From a checkpoint of a small class-conditioned image diffusion model: activation mish, batches of 128.
Rows from block 9, named by matrix and row number. Rows with one number belong to one channel. Each number is 128 + 32 x the weight over its row's rms, rounded and kept within 0 to 255. All counts start at 0. Numbers have three digits each.
# convs0: first 3x3 conv (model.decb.0.1.convs.0.weight, 192x192x3x3), inputs 184-191, a 3x3 kernel for each
# convs1: second 3x3 conv (model.decb.0.1.convs.1.weight, 192x192x3x3, transposed), outputs 184-191, a 3x3 kernel for each
convs0.51:099111138142148134127126140104112157109074107087140154160109118111108154106124178119146142092120114157173133112110168139126170122095143152093098132115147105101091198140137150155142119128148135119097133105096130121117
convs1.51:126179186115122088152181182121135144152149115162126065170130080178134117154101080140116103125172179130121094082153135053150156030118181110121120126167135153185142103113086130135044186179128148125140087108141115104119
convs0.52:168158144112124137153125136152169115109105080127127111134131148123184196102111135127119130162114133177096165119141158130112106143137158143146073166123078122101091140136106177183138205167122158130168129131131151105125
convs1.52:177149123099134113144188180075119125079123129119103096137180184119130160078096119187173129115092064110138109130148156139133110164161169158156173126169181123119122097095113162132085129124102101133169145100043132074062
convs0.53:132131142117100118138118134103125109163152153114127117149163094134116050147150121128133121121105123139148136150137112095104072140110112112142130155145098173158152147131155138149170142135118138129133151147163087117131
convs1.53:180167126114168112086094101069111117101101183151145155097058081159149125122121133144136159097090122104128144180166142159152176115151157152121136163139149124116132170159163112141167184139162116147113134124094138153170
convs0.54:100114121077117143157181202110111090104124160115133135055059069128137120125134064145138147128123143166158164107135133128135118120115134110059047086108121138167170150161149114143171095165166146141145142121120188137094
convs1.54:106117124095131138116118111111165153148126129160124131142132182102113145123186155117094138060130121127125116159139101139150116158137108145124124053075097140175193114151146151129142129082099134107127075089139193146141
convs0.55:142137139124125104131114128077085118155147111125120082183142124081083076140150149080090126132133121124112116106130162147123125113092101190200200125150112124156140069101165155168191116095099134133136103117126121166154
convs1.55:142155076171170115140143131151126129142124088143172180081079137152125137191166175145154140156105089162152188144171135146167103097127093057095167082091113176191138090131130173167094190178178111099117186163151088138164
convs0.56:115116104118128119151145137106110092088143135082122112073077057113099116091061147119124130166132116145152146085107140135146133095121143092143150111144157135096138128138132114115079215178101174139119159130119157170177
convs1.56:117069094103127172099123133119105066137121133168169187121124122158131142130150143181148133127166185146152167105106139181104115088102087103119115072114132128149137121109115171139107190187153103095058110113041171174133
convs0.57:129139157109143128183172165117102125115090134143136166160133122222150117224190187132138127114109117118140121149086106137102139076088119225165146179103063127143188158135132181141130122117109120102079158139149111136144
convs1.57:136119112074073086153111095138116100106078105130122138121094098096095075189118094164196160120140088121103093132132103075107119103108130153173180089131158180157119113134107126104071130078093101087106076067058135105075
convs0.58:170168157143196182090124117082096154187121126156110115095123154140122148111134122112133133113132138098093095123094115177136130186141099133084118092124180033055115127151174120089061192123144123123141130141097202161136
convs1.58:156138189125139137149158150188145134066106120099125110084131121102120138109108122139123093155135099155159108078101119074123130163164157156083105121101147141091122109105176160136183124140137149135134152149084145125074
convs0.59:169157125149179151135169146134147158172134107085088122093142149146122127116132121141119081127108111120097079126143133091119160091103120111126139115117114117096113141153149087103134095072136144139145134130137142100104
convs1.59:186181164128097108103088107129146148144063103107159137207192198174132086098104127148169146134117092088116087175135110078074113079124169157182161175159118130172163054080107106135154157138114105113122137113116109113129
convs0.60:083132151126150131105114103103117117131120125135138150166159157106073095094084102128150135132186169126147129151078098198094098213134133082110078000079158000098185082076088079101128156153179151132090090130125081135109
convs1.60:097094078125109101137124165053070102128181170160145113135110109129082156104077097133153137104113122125106077117121105206149094174161092136091105136088087148088094118089141070121129110144138105110123144129095138175137
convs0.61:149163151116116118117120132132138128117142130119083097121102102152126135115098097134104088150124118094091142182147160187124105137124138141163174111125111134131157068063103117152194063092150145156134114081061138126118
convs1.61:110107089084151160118109070090131140104160170134077093086102155120135190135119149187151160084094071110115098172122132171131111163185153182169129099119095084115153147142145118114142099083093209169120123104154103087123
convs0.62:117130113162131146172153144133154125114161132122118103113137136133121100117097122133106088086095123085083098102098100141175165175166109096126096130126103189087062069134135166217178073121095146162144140179148107083098
convs1.62:133146107093140133121131156091101089140105084150150119147133170150135148103085106122074107108124135173168178118120105060095059142189144164147148118093136091100119178120142132112094131124104155139129110072125135132191
convs0.63:143149150094107121101126139091120124134167199158130125097115121130134140071096152119137135141151156131134109131114137143152154108093104094101106201138093146096102122108100137130139122100150087084079088108141118115095
convs1.63:101066123154154143107141116124132140128099091114139119158184156156131065132127083194170146084085089128086099154160137167148168134110144122126129162151098185170132140147141145066049185129093100114134106078044096129081
convs0.64:150153150091112101106095126136154152116139141163165166096108118153126165169123179114144181158158164131140125162151155148149122133135151134113092203186124118103080165188157163150076167163103067094084075073097112167166
convs1.64:159173142169130147082052071100143119088119139105121120123091088127118148161110135137086122113100111068024021170152178152178167114118106156161162113105143117103096121133124105131147106129130135112125129134152104111133
convs0.65:131107113129131145126149154168171186163177176109101091068089090115128117157163128163168181125134121145140116158131139137131143135148132108121111116120120116132098097069083127100111152139153147145148150163182147147139
convs1.65:109138157132169146107117145070131146107149156185204194121115090090108095101131122101072059094083147072058150066089086107098083162143153170198197182166174190139140155184198100089079025042015087124132120148128127129103
convs0.66:144164154118141141122125147076120156096108126165155135141112090132130072125135121159124128129112115125124131151141170160176188157159147106110108026065056044096082077068099132133184135137191105112148131122088141140128
convs1.66:124146138062151133152144081149158144082141152086109092153147124149131112105092079105138142065104145115105100110093073100131107104185181134140146141120158130115102153118128147110119096085093109095097101097101106133103
convs0.67:096110085122132131156137116135158162122141104211159109115100162125089126125113118151152146110147167084107107153108107110141165112087119085114113147168176120067113117117115113127128115181202153130113147151150148154107
convs1.67:176176147104074082117109134116084113122136154115160148132100127174144151144167175097093112146122082150128092159131128155136137170177178176136151171113147100088129114111132167140120109112096104086108119098136146153226
convs0.68:143145117119126109102088088165127113137132113125116114116133113058100149107128139130140137137096124182151156102114096123148101111125116167154162160134132155119109126115158157142181151072052161131134181167127149142146
convs1.68:134120069066125154097101100072108095123144073115068081129154108141138112206220208139147169108086076140134128134163136156115071183135109134141135126123115112094115159161170095108143119129163101178135126159111154171143
convs0.69:126127143102107150122126109137102097115097104173146098069152156123128175140129160136165179120151180094101122126135117114143118144132105142169184063102143090109164129123087164153117047047043147143148128109097154135117
convs1.69:086088105106139139161130132116177132146169212185169181153162168146154128076111104101082167173115063090117143155100126127082106142126118135122085096095146142095140122099143115142134168152137158159109142104063146127079
convs0.70:152140132152114105223160157111119103134113125159127106177131115155122116147149149108146158103146154124134118147147120102113110137157163207133111130109133188149148111128140115105109078085104109136160139136154127099084
convs1.70:136135129069093077090121129199137085130104093146141157128137137098121138163157117092147162097158163099112108211200166150144084150119118076087091092140156042082104153146117110130101166124117199159106100108109173154146
convs0.71:155121129096091073146137133107157178121144149141163180187141128238165122128081074155171156118137137134131144058086098126158180116134126187155095222127135130102129147070094170119159175109131094128149096131150140116119
convs1.71:102072050139118077133146115125152150121094114139077098173147127113100095139125119126149148133165182140152172151140100113115143154160216125130132129133109201188120116120136168152136140132115119141112075065045135088091
convs0.72:135156160157161157124135139147162154132124122136138142112093115167161155172200194124125108152122116147149152133128122155145155146137130095096132127113063136142119092141128134142101139149118143134127165163157106088100
convs1.72:138095093072112122109125088104120131155119097111176211134156150147094055133104136132137130079063009132145124078127154134098109136174144100151118153148119176215198078065126118070034145130097089091078154119085118171149
convs0.73:141140138128137113096094078114108120157141150135097136049058070136125099095089116128139123082110143074106132175189173137112115109137135174190238180121160157119144115128125131125065191162172107087123131144170111110117
convs1.73:150155147099139162085072052133140167172153141139162135150153175159141148120132142139133104109138092113161172109069080169128158164173204095127136127080110163157139146123139144117096157145147142123120184135123162186169
convs0.74:110132133123133121098096114109110103134143124124152101175144154163097124108046128120102079118107099162173132161157149097088100152144121127151138113123144145182214222255253080110110119188129110125156130155138162198180
convs1.74:170214185123144161104152172124137114115114141072097105170159167138099141120066147114121100118157151152130127132144134135134100191186128083072089101072079156154124102083114117121109110154129122131120115125145106108131
convs0.75:111140128160157138131132171119121129098119136083106097190098095145116143103105131143156145092140132099135140121105131081083077111109078176217191173201147120206136167156158135126089100113069097074089121109111136134118
convs1.75:142126136171133143120134154084135140106132111042051050096117097115119131155114122125104100173154190103094137157162145153158152137118117114093159132110144103110135184189136174113106168146143149133141153154139102138132
convs0.76:157104106129122122109117124077121112085109112124142132231221173150146124124135113116132141099115146124120117084095081089112113177197203112100100091086099132116135094095078118136079158174153126119104123151167169157148
convs1.76:122094114180099091157126107105108116184155114185165131108112119098115103095142126101105107090124122100111114108104093107145150134145157112101127170143164136128110203162169131157217115125150186140128146141110175193181
convs0.77:143123109135142134093144139112140169129188197099134172141193224128146217160099145096120130115136157117116115108156153111134110078140125109146182172160182200125138162137147168109071149092097090109113091092120114121122
convs1.77:105106119134082042121134133138152170048087121057046133161175141085124150085115145245156084129091088158145114085125104097128168190155188146082133168121096149144130157154141160097118120081121188102104145117123170145152
convs0.78:117115111176117122156139120142116102125146164096126128155151217111086126094113115190148124141143142081102096195173109104154130123100106136124080176097050200145173226169163117138143145132100158148143092120159126105114
convs1.78:146128105208212139097126124099102093120093090161160131161098145162121117135146142105144151083091083082098092151149134082105113123124126120068116180125104106152157125130131076096153175168173147126101141159133094127131
convs0.79:181184168130120130118139142105142165116091082140129124111134153096090085068088095169148158116104148117113116096132140126113101128093089197158073195183126188135114087089107121098111139121169087090153139139120057061052
convs1.79:094125128148117064108118090067086086107112142169113088119165170105102131124128121130113108197151135138134124168123116129133138180166184119100119170122115122119101114172129091108140156106102163119097119100090135160138
convs0.80:108111129161137132149118090123127094151128119133102093166169143119111160173070140155121104124174176175179173120136147145110120140159192124118136095070096091083155137084097151132109142145175080096139123104141102108153
convs1.80:114047055171133087163173148169161128161158187163133187087086085192166183102083111148160155100138118130147086121106094115094157069102162162117132135122108156175161086091116143081129185136131168124108133133139128149164
convs0.81:125155179132140136119141149147095082118118105175147107046057098079162173112141138082083056145128124142110108152133135135105060080100090144088073161156170101121147118109178146173200154147151111108106097085075117100106
convs1.81:051085085113134128118108101123157127086146151189118100090061075144147169136106169153140133075072054135089065150152102136200167224164131160133122078087129113142168074127163081148179123108081175195154107138177193168139
convs0.82:156105142161152160141127129159151191142139133123140202184211052088172094108201073142175132068115111093089128099125131144082087148118113131124154132111094139167161139139158098140164128127104091117118063068133114094130
convs1.82:119108075144128093083100119047048062183128141159147131091087114162115106127104116133181159124143109118173152118098060155086030107153143095090163114091108158166180141169162130121141090087129127158162191187181102168187
convs0.83:115127134145138135158137128103123116118122093149146138095089107161116125149149173145120114122113102135131129162145152125119131135133122093110158182148181104139176141116125158160190104133132161150107116140107112108109
convs1.83:144156137074077127069100130137160136107096068162133123162142113219181153170106119122100088162143156164121099116106127122144142172186166115105096147087071103148158130108164110113179135133074060086114082069057128109111
convs0.84:119107098151146080132138117094096110111103113102085137176162180161191148129155117103162128124149142136117095104108136099101119117140177161116118080065080120111083117090091145112116139134146103136140126148176133128139
convs1.84:118149124130147162141127139076096121096102078110087062130090122094079114107140152128100114119131128104124120148115082089107099174163170172139192135086146141096110106103121119096124152124108071095111125146121071106122
convs0.85:152138131177154141129133127124096080101090099120121108158224192102153139123149149149141110134168149163197190120115106166162165124117121074127129099111143120141183097117133076106105130149127109094092106086088108091093
convs1.85:121116136158118079134152133098104143141157131110102104059072065071099102119140129078107147116129162079117122098110120099069093072123149156141158148096083114100097121108095136185212123154134111100084111145159153150160
convs0.86:132121114098082082163155144176137124141110116212155142158117121102132176120051088107088099155149145162140147151114113178131121169134086099134147136110143156144148166133119125080130105061112123132119147147157117135132
convs1.86:159119103154159207142137180109110130155175114133120118131149189212167144147094055105136161169156133149140158131148147091072088112078083062063084115107127151125129078051143127120144155188197082111161109115103158143133
convs0.87:095115116106084105139106084128097092103126157124098118112134144115113142134122150167168136123081080135134137118099129069088121141131150087087094074068061155133104123121109080096084150180149133104115133142078117124109
convs1.87:136088094105074080140106102090108059079117127077122089105103109136093112154135118088102116116121107114120122109117144026054090084141130154159147169172199077143184149166213116117125087076088110111179099093117099115105
convs0.88:096109141085104144129152181103087124146136148171139142082075084069055104139147150090108117123129147135120150169164136180158122136113100132096048139150143054112156120109061160126119150118148098083095152131144135112103
convs1.88:121115132126112114139156195103131119121149149138113098146156166068103143164147126134168162054073104143100104121121120152163153122097097157163141124156167147104076123155159110125137077068071122120104132116070154142099
convs0.89:193140163108110128103126107192172080170118102130116110181127143150121147143129135156137118141141118132117137086150123137128110145151131122135095208173138111085096099125063089137119156180171141164146084094064099118126
convs1.89:105099152122096114139085139149127108087101091059099137092097087128077075121130101141169172169143195110103136109132137136090110098022056135126119159185129151161157064106133097059118151148148087096130109131090156143135
convs0.90:106111084170148119162159153080086125088116137117138157112144127194134094099094046105119124114087090093085097165167194133109146160148161117160159135192191107166118129128084166157119154162094088088104152146149125122136
convs1.90:106089046111138082166175136162124107114138122125190173136174156106110110108132137156160137169133100170134141094134135058118134096129157159137141137126140081089093085065076174129105161151098137125086167150058152182144
convs0.91:118129141123119132138148172136128093109116080132139099054079155094109163139102145131132148126111135135116105128149155136122105177154135138085106129149164127109131094128186125141145164136092153139110172170143143135151
convs1.91:091103106170126109154123136143149128091124162134092079109143120049111135078089128139134172094124149141138135106071112166152118149153143156155185131154159123094111124139144191205199157160138147153149139114087144072103
convs0.92:119104098116132102133138141143118115118125115110118097129107135126138183159153162109151171091117114111138121111106093063102118109122105170164224134093128118045062141144130097086095129125134126095052114121121128148132
convs1.92:101135175129081137077044106186134107125123155120125127133114102112119130120097106109096078160142121122121149074102124095141160124139140129106091176165139132151154202182146179168143165119079122094138136149174133073097
convs0.93:091070125137122157175147127111142144138132137109135161129128126217168177117085088124136114115110098050062102154155112115122093169152149141113131120112149101117146077131142111127098142140157103152132135150156138127152
convs1.93:121068065075078107120116135108147112122089128145155169085079143137140141114130129148169206093146130107106103096092083101097054165158131144147165088122171180195120162185188153135145197164145137114073167167135129130137
convs0.94:176163132153147144173158143090126082146161107128153108127144140124143164101121137106140143126151136124144121136121125128114098105088053181148147064081111083080079138111096157139132121125108086094106083085086120122150
convs1.94:094112116060113143104123129161161165147156149160161136095065060120105132135148185150171162121150146127130135174156152146090100105093101075084076076070076076091106125114100116144148160165203171182137118133131115140167
convs0.95:088079070144123114130146133165159125131192168163188158174132160173136166147109154162139154108089115114109133147149123145154106135132119108162177173145156114084106109131117121104105120132096125147128155134118151170190
convs1.95:165147160139089126137129107119162127117125088105110137056075040105121110179139117150152140093147131116114106149140125096107124078088094090136121114146144104127148143123108129125169125162211233227208113116140117153185
convs0.96:123101122155155128146140112123120151169161120174134116091084096124112129146100128087146107060136067121138138137125124094138149117141097129090106104150149112196161124102148121087122147120125151154190136164129126141099
convs1.96:189200193112124122095101119157116125164119159127123089146132098120103150112100153157123136176124125168141125138156140085149104079126130150066094185130134170123111110111098121165080105183126144107145174079121165134145
convs0.97:114103127131113104142130149099123122099117126090110117123141140103125121108103135139210204091158140103135105099122130101082118090103104095140153123160146129151151127164134153185149141159133135161167159163164093061095
convs1.97:127164126128175158116119131109127152104123157136145187142111145101102155092091144170159154089091117055072079146133195131174161147171125107133153074106159098086122140115133137099133135147203155129110111085100143126120
convs0.98:172130156157133121142135102093078098135078127150061116140241084067195076075246069121165116111110077085030121126129167136114140126143163187139179151109120089105140106138120109162099125177168120106134143109145157099159
convs1.98:113097134110099109148165120175088134110080142103129110110106150142141164162156154159175147152131076083102121145139153126155156091158212132102120107092127116058137097084122136138164155131160122172091155184113154153106
convs0.99:128121130162143118131120097168156096162150091118119105133173179145156181153132171103122130117111121125141117122122100135128129113150173167135111134124111173144137147136126118117123086088085137112105119141147115163159
convs1.99:101122163095086123170100140136130118125117125163145151135089096153117147154145189113056063098102107086120167151115121166119155226096098084116128114095062146156022106133182068136191090121196117111110112164141104109060
convs0.100:153158164137145138147124109103110119105098102053060087099123156112111137171145141150154190137128186110066082107104113100112118131148144102116153113121184118095124070087103122142135126143114120127117125117106114081071
convs1.100:184142151147124136106091115114144140102133149051103126127129111172151092120145178155121155150160150111119126127096103133119132114125106160131104186143156092113142117100088120133129083105145109145140139079022121102101
convs0.101:149168135123113097168144149155082079122138115091164136128146135108115128086093111111109131138114131191163155103098097149146129139104092139113085040132159094143130132164148111155153101178144102123119112121094152165101
convs1.101:131148149085130127083104132156160102191139128091079098192160145117102111159189151140089101131134086144133134135132129149097067165145143069061086114170170137124088138162165175177144142108119084093133112106118113159188
convs0.102:092091103146164138129115101150124091127104112150152160121168151143162110153181133084126138135166153121136134151155147108108105103113144111159151090112079183158115105116144138134124165143111141167146126145141131148149
convs1.102:099128176115112159168141171120150119101132138095092081177121116152138114090073087073071087136166170131150145131129147094116098127137143194178156145138142156149112077064063109068074123078059139128143099109132143148116
convs0.103:131144152142138138135139140149141145145137139098123123126135115148131123159175142126127134127118086169133090090083103108150119117188204139164138159155147177162159164082116172100123087083150121131110179157119124122096
convs1.103:177133176128106101171173136128127082084150117076130113149133106143110064158146074189170128120149181120130155070110140058127186105133184143120087110143148110143090131119116088105096126193188100124159079107083102105136
convs0.104:131105110136156159109131111129134096150142131167174143081159167082103101085114123102106076136103118119127134115143108069125166089081119087094085114107098128111112170142157175129146190141144114126096131138106126125100
convs1.104:110126131155164133152136135104122074103103090094125144158144164105084111068100114146118113173128103186162165112113098112090043119153141153154151157126118097086112097078112107107097075089116154148159143101107108157199
convs0.105:169139123170124103171137119160183173119185146136150122108104106124109160105065156054097145110130122080139130157144146115112122103101105145164130131129159111105153104095107096111103121173153172147090136167082136150125
convs1.105:132125111193173134156146128072105123124138142144117110113125158097093140060069124175164179131143138140170168139138124115164117185223190057043096094099111125074049162164154141103047125145087136147151107092096114120136
convs0.106:098099090112084103164118146148150151114168175109157134039037041085124107060100106134130153100144184139166164160180171065094142138126139079128138161116115187124142191156175153125098164133103109115103136122092182194141
convs1.106:117110084122156109124136083136155175115101088077115148184170152119098141148152126085090101140160142091135149080132173095140169109163171151142119091087046140154066112125118071079096160122101128101066103096077138140124
convs0.107:111121113117128123131094091176152162193174174170172126160105146158135126226204149130119144142140137112097099127092101210148122142138119137118100159152078083077011162158161087102097108117134085064111119094072113118074
convs1.107:104106080141126066145163131107141100078088080111097124137084106232121135142094110148134164089108134051103114136132130163145142144115115099131146102067104113115121190198178176191188186124112149175170145126077114148121
convs0.108:128129156145152141118124156187185158136133144155134121142119135169144110099107090131097111110096097122129099167146131132126126114117123106122114124154096166199158137112117173184177127119109139169160132155197136134172
convs1.108:115138165145143157178156141099106090166114031084086061137175162101120109136149133107116119091113177116166187099094100119120175154095179123134141076130150161123128123165238121105111189115102071077132016097117138116148
convs0.109:117150144105137120128148154106103146137112124138113117114131123127129113188134134115138148109137137096117110163159157109096121147101113131121075130135139158130135143108050139127083132121118085104101117124125143124126
convs1.109:158122111147138129087122129120120160107122156127140096132160159127168167146186174207215179189180168170171157112120151058102177072073137093151117121208179090111120117120131151168149133171154127104111070122151095120127
convs0.110:130121124106131121128130118104126148130141126160154186110119115114172179029088143127113115153133140143126113126127103105125112120133147097111109098106138058098156098095105127121136073084135097114113101107101180149118
convs1.110:150189191094129120105097100144134129145137162141121124152115125108109154161146133121105095106084059132157167160146134108133164196177167100075036060109150105128164177180162117183202090115125086114107169138110156145111
convs0.111:124135148122131129136115095096118084111118101118116107055175163150162100158233163067125109188184144147117135122146168105101151151116128128170157131166152201134094173145125194139128126154157108114103131125126123114134
convs1.111:134105166168145160139164155208147163159139174164145115132157178108166174081140155187179081111141115130180157133116080062088097090128104149070098112078114117051109121084093113044070119095098131097083143181158180172151
convs0.112:148188155115128112088091112154119121090089075135130105111106081134137137101143145136158139117085077101093077109079098121137119114138141183161143122124091088092105148122106134116079156117100167159158100102094141143150
convs1.112:195163128150129138127104133083108152117134150127131127128131110076123088136193163158162167118139171146174184109109134075093142135136163092099113087094100111140162087103054172201155141145090115116095091077101139128131
convs0.113:141146139108139135094121133150102088152140141137167151114130135162130145096101155082111101119121110156149125115099117134080070135131121048132188098150163118153147108135120085127095138173127135124129149123149107132114
convs1.113:104163157095121122104103095108147120119138121067110114135137168111149158107103146085094105158202185103110100181172176068094091173134119143119118121131168104092101081119167159136126129120110141142170057120162044122176
convs0.114:116116129127129131128137121155144119132127151103101126125120124143130132156167164130137135139148144141173143080087098155169179167171173154098099180129103181171187101109123098082104214144102164179150130147124139145142
convs1.114:175156162186151148152129136117166185072136142079109123151148117142139142167131126111102074117133109118135127166191226114166212124139146081115130087116124109111072135137112122140141071088100168172125171126106152128105
convs0.115:141190159124126131084090100205141151138126145147162147069109097082120091058158124182140155162135181147154153134104122148154133133138115107142125113186130095144104151152164129110160128150103155129137096092107101084119
convs1.115:195187178176142178084088146096124099130160167125148147079103120113117140147156186077093103071130101089165117106077113102064088141159152112097096111105077062101082090110111113125141061108119146131110158145116159155112
convs0.116:114126152118130125122120110088114101144162167160155155116135143141151162142173204118145118120127122111128131115131134156171174131142165088126129113114103149114103073112098144165198139150193124148143112146146119117134
convs1.116:118137177165149163133157124149157141213098133151132185129073117111087106067087110133107119099076067117098118156139151131084040148153100118159173105087120087125172093051050122092102137118126126071086183136127185189154
convs0.117:111098086140126114147130123132125107147136121101140122089120078128160092123174121117108108164163136134125114129132120149138111162183177112148141143173153119125096108112110131125138150129120151130140142119136114137130
convs1.117:097104096116126146134161163139150131152170143147144090136159165087107130107103111127083094124140155111140167128162143079126168094117147096120132109112126095124092122106111126147128152148103090112114115088087147130080
convs0.118:139123130165146146122119124103073065145131092162145097108106077095113114094123120090091088113111091121112090107103082083100073159176129115095119120114123101137165168178223045057094087076069099085104120096124164143141
convs1.118:196224233116135147112138139138142134136136166169184165162172182119122138139119140089077070178165167159175181136126133174157116146142081113096113101117138130150160142118089159170148128138125143149157157157181175183155
convs0.119:133136131127114099117137139137131117113153146144147164103138149070068074097107100098131171118118178114119123146128126095124142124127140089143114072107113118129111172148129145129086125118053205166166055092119124151161
convs1.119:054097135124142091147164140087133126066149088070114074073102104152154145080090093118104094131114166158147165108117092133106117127116132163124073099159168115118095169155137115138073123172116109118090127112087143127127
convs0.120:108115132106145176087112121171171128133144111163148126111161154074136134094174155130114096122111125091098152196149081131092042132126133071096148093085119090090072144149157138134107096114021195189146181186178163182173
convs1.120:134077083104081125129108131129183166135165159095096126149149178173144183147141204093125147089140174082073120164136138184133134138128131155098077175153136156159187125113104116135163121163194148132079147139141125106130
convs0.121:146174166141141148120124125158115076181157120166132109155129111149135161098095107123120148143131161097108136143145134131130101114119111134118178130124163078058100072121144098122080116162145156121117130084066145118101
convs1.121:153118093149096123164149164155127144172158163177086127150148148105150197106130123112135147119150166130137174188170163126090137115111173132087126143121115093116155076120133073038103131094084075071073158132142134153131
convs0.122:131167127144153141120100108149159154083104129115121119141127132098100173087071148130123132180148136128128121115125144112156131150161132053089078094168167152173188145139172130134154160146141100099134154147151113108119
convs1.122:122105115129096102168151085129116117138138145160140141134147114073110109121128121131159172187174130185144115114139118110131109120171138161148139108113124138095109150112122138147185148137148113120118054086114112131172
convs0.123:132121117142128131142131146134125150126137149126136140192194170184173149185185180147155144111128135095123123170162137103102105095107115175183170158154124126129116120139147105116106160146138153171156119150124055089098
convs1.123:053069100105119160129156177114102096132097088153133129137158156159168182136130146116132149074095135142131147214213201145152162136141139142112102139139137120118126133143129138140118126106104156144138094083096076062092
convs0.124:117122110133115152131106147123125106119142083142179101154143097098086174055034113117133157093130127141171134141131120105117145135150197169149155136159222139131174129126143166125099145154102114112121180186144150146109
convs1.124:172182168146113128215197210162140109116153124110093140162164169151113169090088101124119153088110133134138126132156179130145146164134124115100141048038099097126089087096051144149067120132109095111127097109091111137133
convs0.125:102122112117124106139131128134106103139136131132108113144175151097094093139131144137115104155115104145122116115154160125099092105112102123136087106139118123146178130134129083113209094104198118134160114103114106089108
convs1.125:114135157135129129144129136138132132110145179158130126097116132150182171124135128091100090079114094150126102137138117094172162071094121199160112171155165121154189092097083138173177131131075126130157105130221120151187
convs0.126:150146162143138170112105106127165167186200182163184183132132128154124123144109118153161150148145118106137144148161156117132147101101117215205171104082084105086133112137149117114137141128163132147179109121130098091078
convs1.126:113127135120111099092094077104121128118140131150172172127159170095125111134177184090078082140158136131154127110144167075102100116128137179197183150134094102094114171180185103100141115127155149144144138115121126127144
convs0.127:142134164132112137126115108130145095124162182142157160088137200199151169118088103108139133074088079116096085143156150103119127163179165102080112177155183145127135135156177145141120125086094133147155149120132105114133
convs1.127:128144135143124105138166178148116109093123154119137146089145156096151175154136144153167154128136181123097121103107118128131127140097080148111135086090121121110101187206192174133152090132138126085103111112096185145118
convs0.128:091110126125126140134095088137099130136127125109141150074081098176177178150159181115117136134106126103118125127144083125147125086088102099138122132171152117156129125103069190113098139168169152156159137154197161169185
convs1.128:132131162176128158223190169114135125176113130158128105059095107115125077154133091110098117111204181150176166145119109099131161142134151154133132140150166113100092172165153111129140151143112131121149036079115054082074
convs0.129:141107079146155149127129119135133161114135142134168153141109102110117133125139133127106133121153111115100107045056108088139179142143138120088093213169123117102063128115127146136106167143152136124138127137135130144101
convs1.129:142162151141118144142129109092108164124093155126140143171166150167144105077106126150144131083084078161157150087081109130124136101144167144201197115139084076122096127069063129075082195136107104083094152173143119129126
convs0.130:109146164117139152110119113133158179114127122145138129102137146121131123106110071133108077177150116129115101093122106114122101118114093059108075077097068206174104152144145180162190175187203096112155056068090125127123
convs1.130:174167173106118173143147161134117122093095129122142130199199199123135148138131103108100060128110085168175151143132137133125118150143131162161125128125135132146153105107108148120118139110082088123174112125160136138143
convs0.131:110122098078095109109111119086125167148149157102103131104121137081073124149131105176132104124124119147141162052081114092089119130128155071080107105139195133151184152130160093099143155107145137096074071100083116108073
convs1.131:132153110174137092123145153083156149099147139112130121149113107165093075177106082132123151212148200128113096124096093177135111142092080176138120201121102150104101108101088099118157090133104126137111134125092144144119
convs0.132:114154152165154129151146119181182185133128099135137129150137162176157154171158156137112125130109110105116139123107128108139147108106092100104092154138145133086087128135159099127157123130154177120123133150158085113127
convs1.132:102108089124098090117122123119107106146134127130125104166154138101110121135108107129131121087062076087099109167150151108098132001090147137160147184213199175139104135107093113140173051083158181207229148175208117096133
convs0.133:117110114077103106074103079180186143154148126120123103164125053119111134129062097187152153135112125102106118129103111198096062153130122136132146130114134120049084162155169144177187148167141142177160094106133081080088
convs1.133:196172141224145118094119152102138110118140112066061078129112171171118146213190154161158163169154108101076051168170168132101113119076110149118136187121111161136085124125135113099125152103124099102108083094118131151149
convs0.134:109106127135138126107118131113128109109127121105121113090090111129126088080074096149105123112089101135119125105150136107140155145140174128152154157148146122114104109091097145123086132124085075121130132123090102094083
convs1.134:125073087109109109113114076165210192180155112180206118128140113170151109130146120200193144104128139106070088127158173164136102216173124134138133149102068121142131130146168174173141145124126164134149213199173163116131
convs0.135:155169147120112147082088106169125111127098100085088099111116110080117117096127125096107117145127098122109125153127117137134144123130136136150158081094133112106105117141181111103140101085148087096108126128142148124098
convs1.135:113130129140121067140121084124097139178166164168167165108110109096095136088078091106143161138134146133132127119115156115135143086116103109136124141136192113141171137152151078119137073125142116140165171124140120118132
convs0.136:141169150076102107133143118087120161112141176109131135162141133142144123227152120153126114167113132135134149131148118144181209117092082124117087175161137229174096156139128150139158165123141151153195071088150143157123
convs1.136:114116085206170156157103100107144116169094127093102091078127119120129105148171167116090101118124083107155147140121119165072107088105147137148152089108118137129100193162168125081121170090132131130125173127128090115131
convs0.137:110141144114120104087121102104150106109144129133155132138149161131120130130100146111115129109118164136148166107104110103114127118132127096093083129108128187143151174221190124161117107120102103107092121133140138167171
convs1.137:158172155135143117123116073111071067129106085129117118167138110092172166124137140059068088107116129113108149176151165147137157116157144066097141104098157130141126106116137155193182136119088032030051054059140186179145
convs0.138:138143128124117098091100108125121137112128143098126145208153121101106146041071140137110123099091121116100102136102088154142115168155117152168186068174209000079133131143115113139135140138152142144175126126123131126098
convs1.138:097113093128145129067115144089112129124129110106114119117130103143129086142146124100079088091104111123127142109119116155103120092120148090138198136096083133098121094091127078115151111105073171137115110096089109116146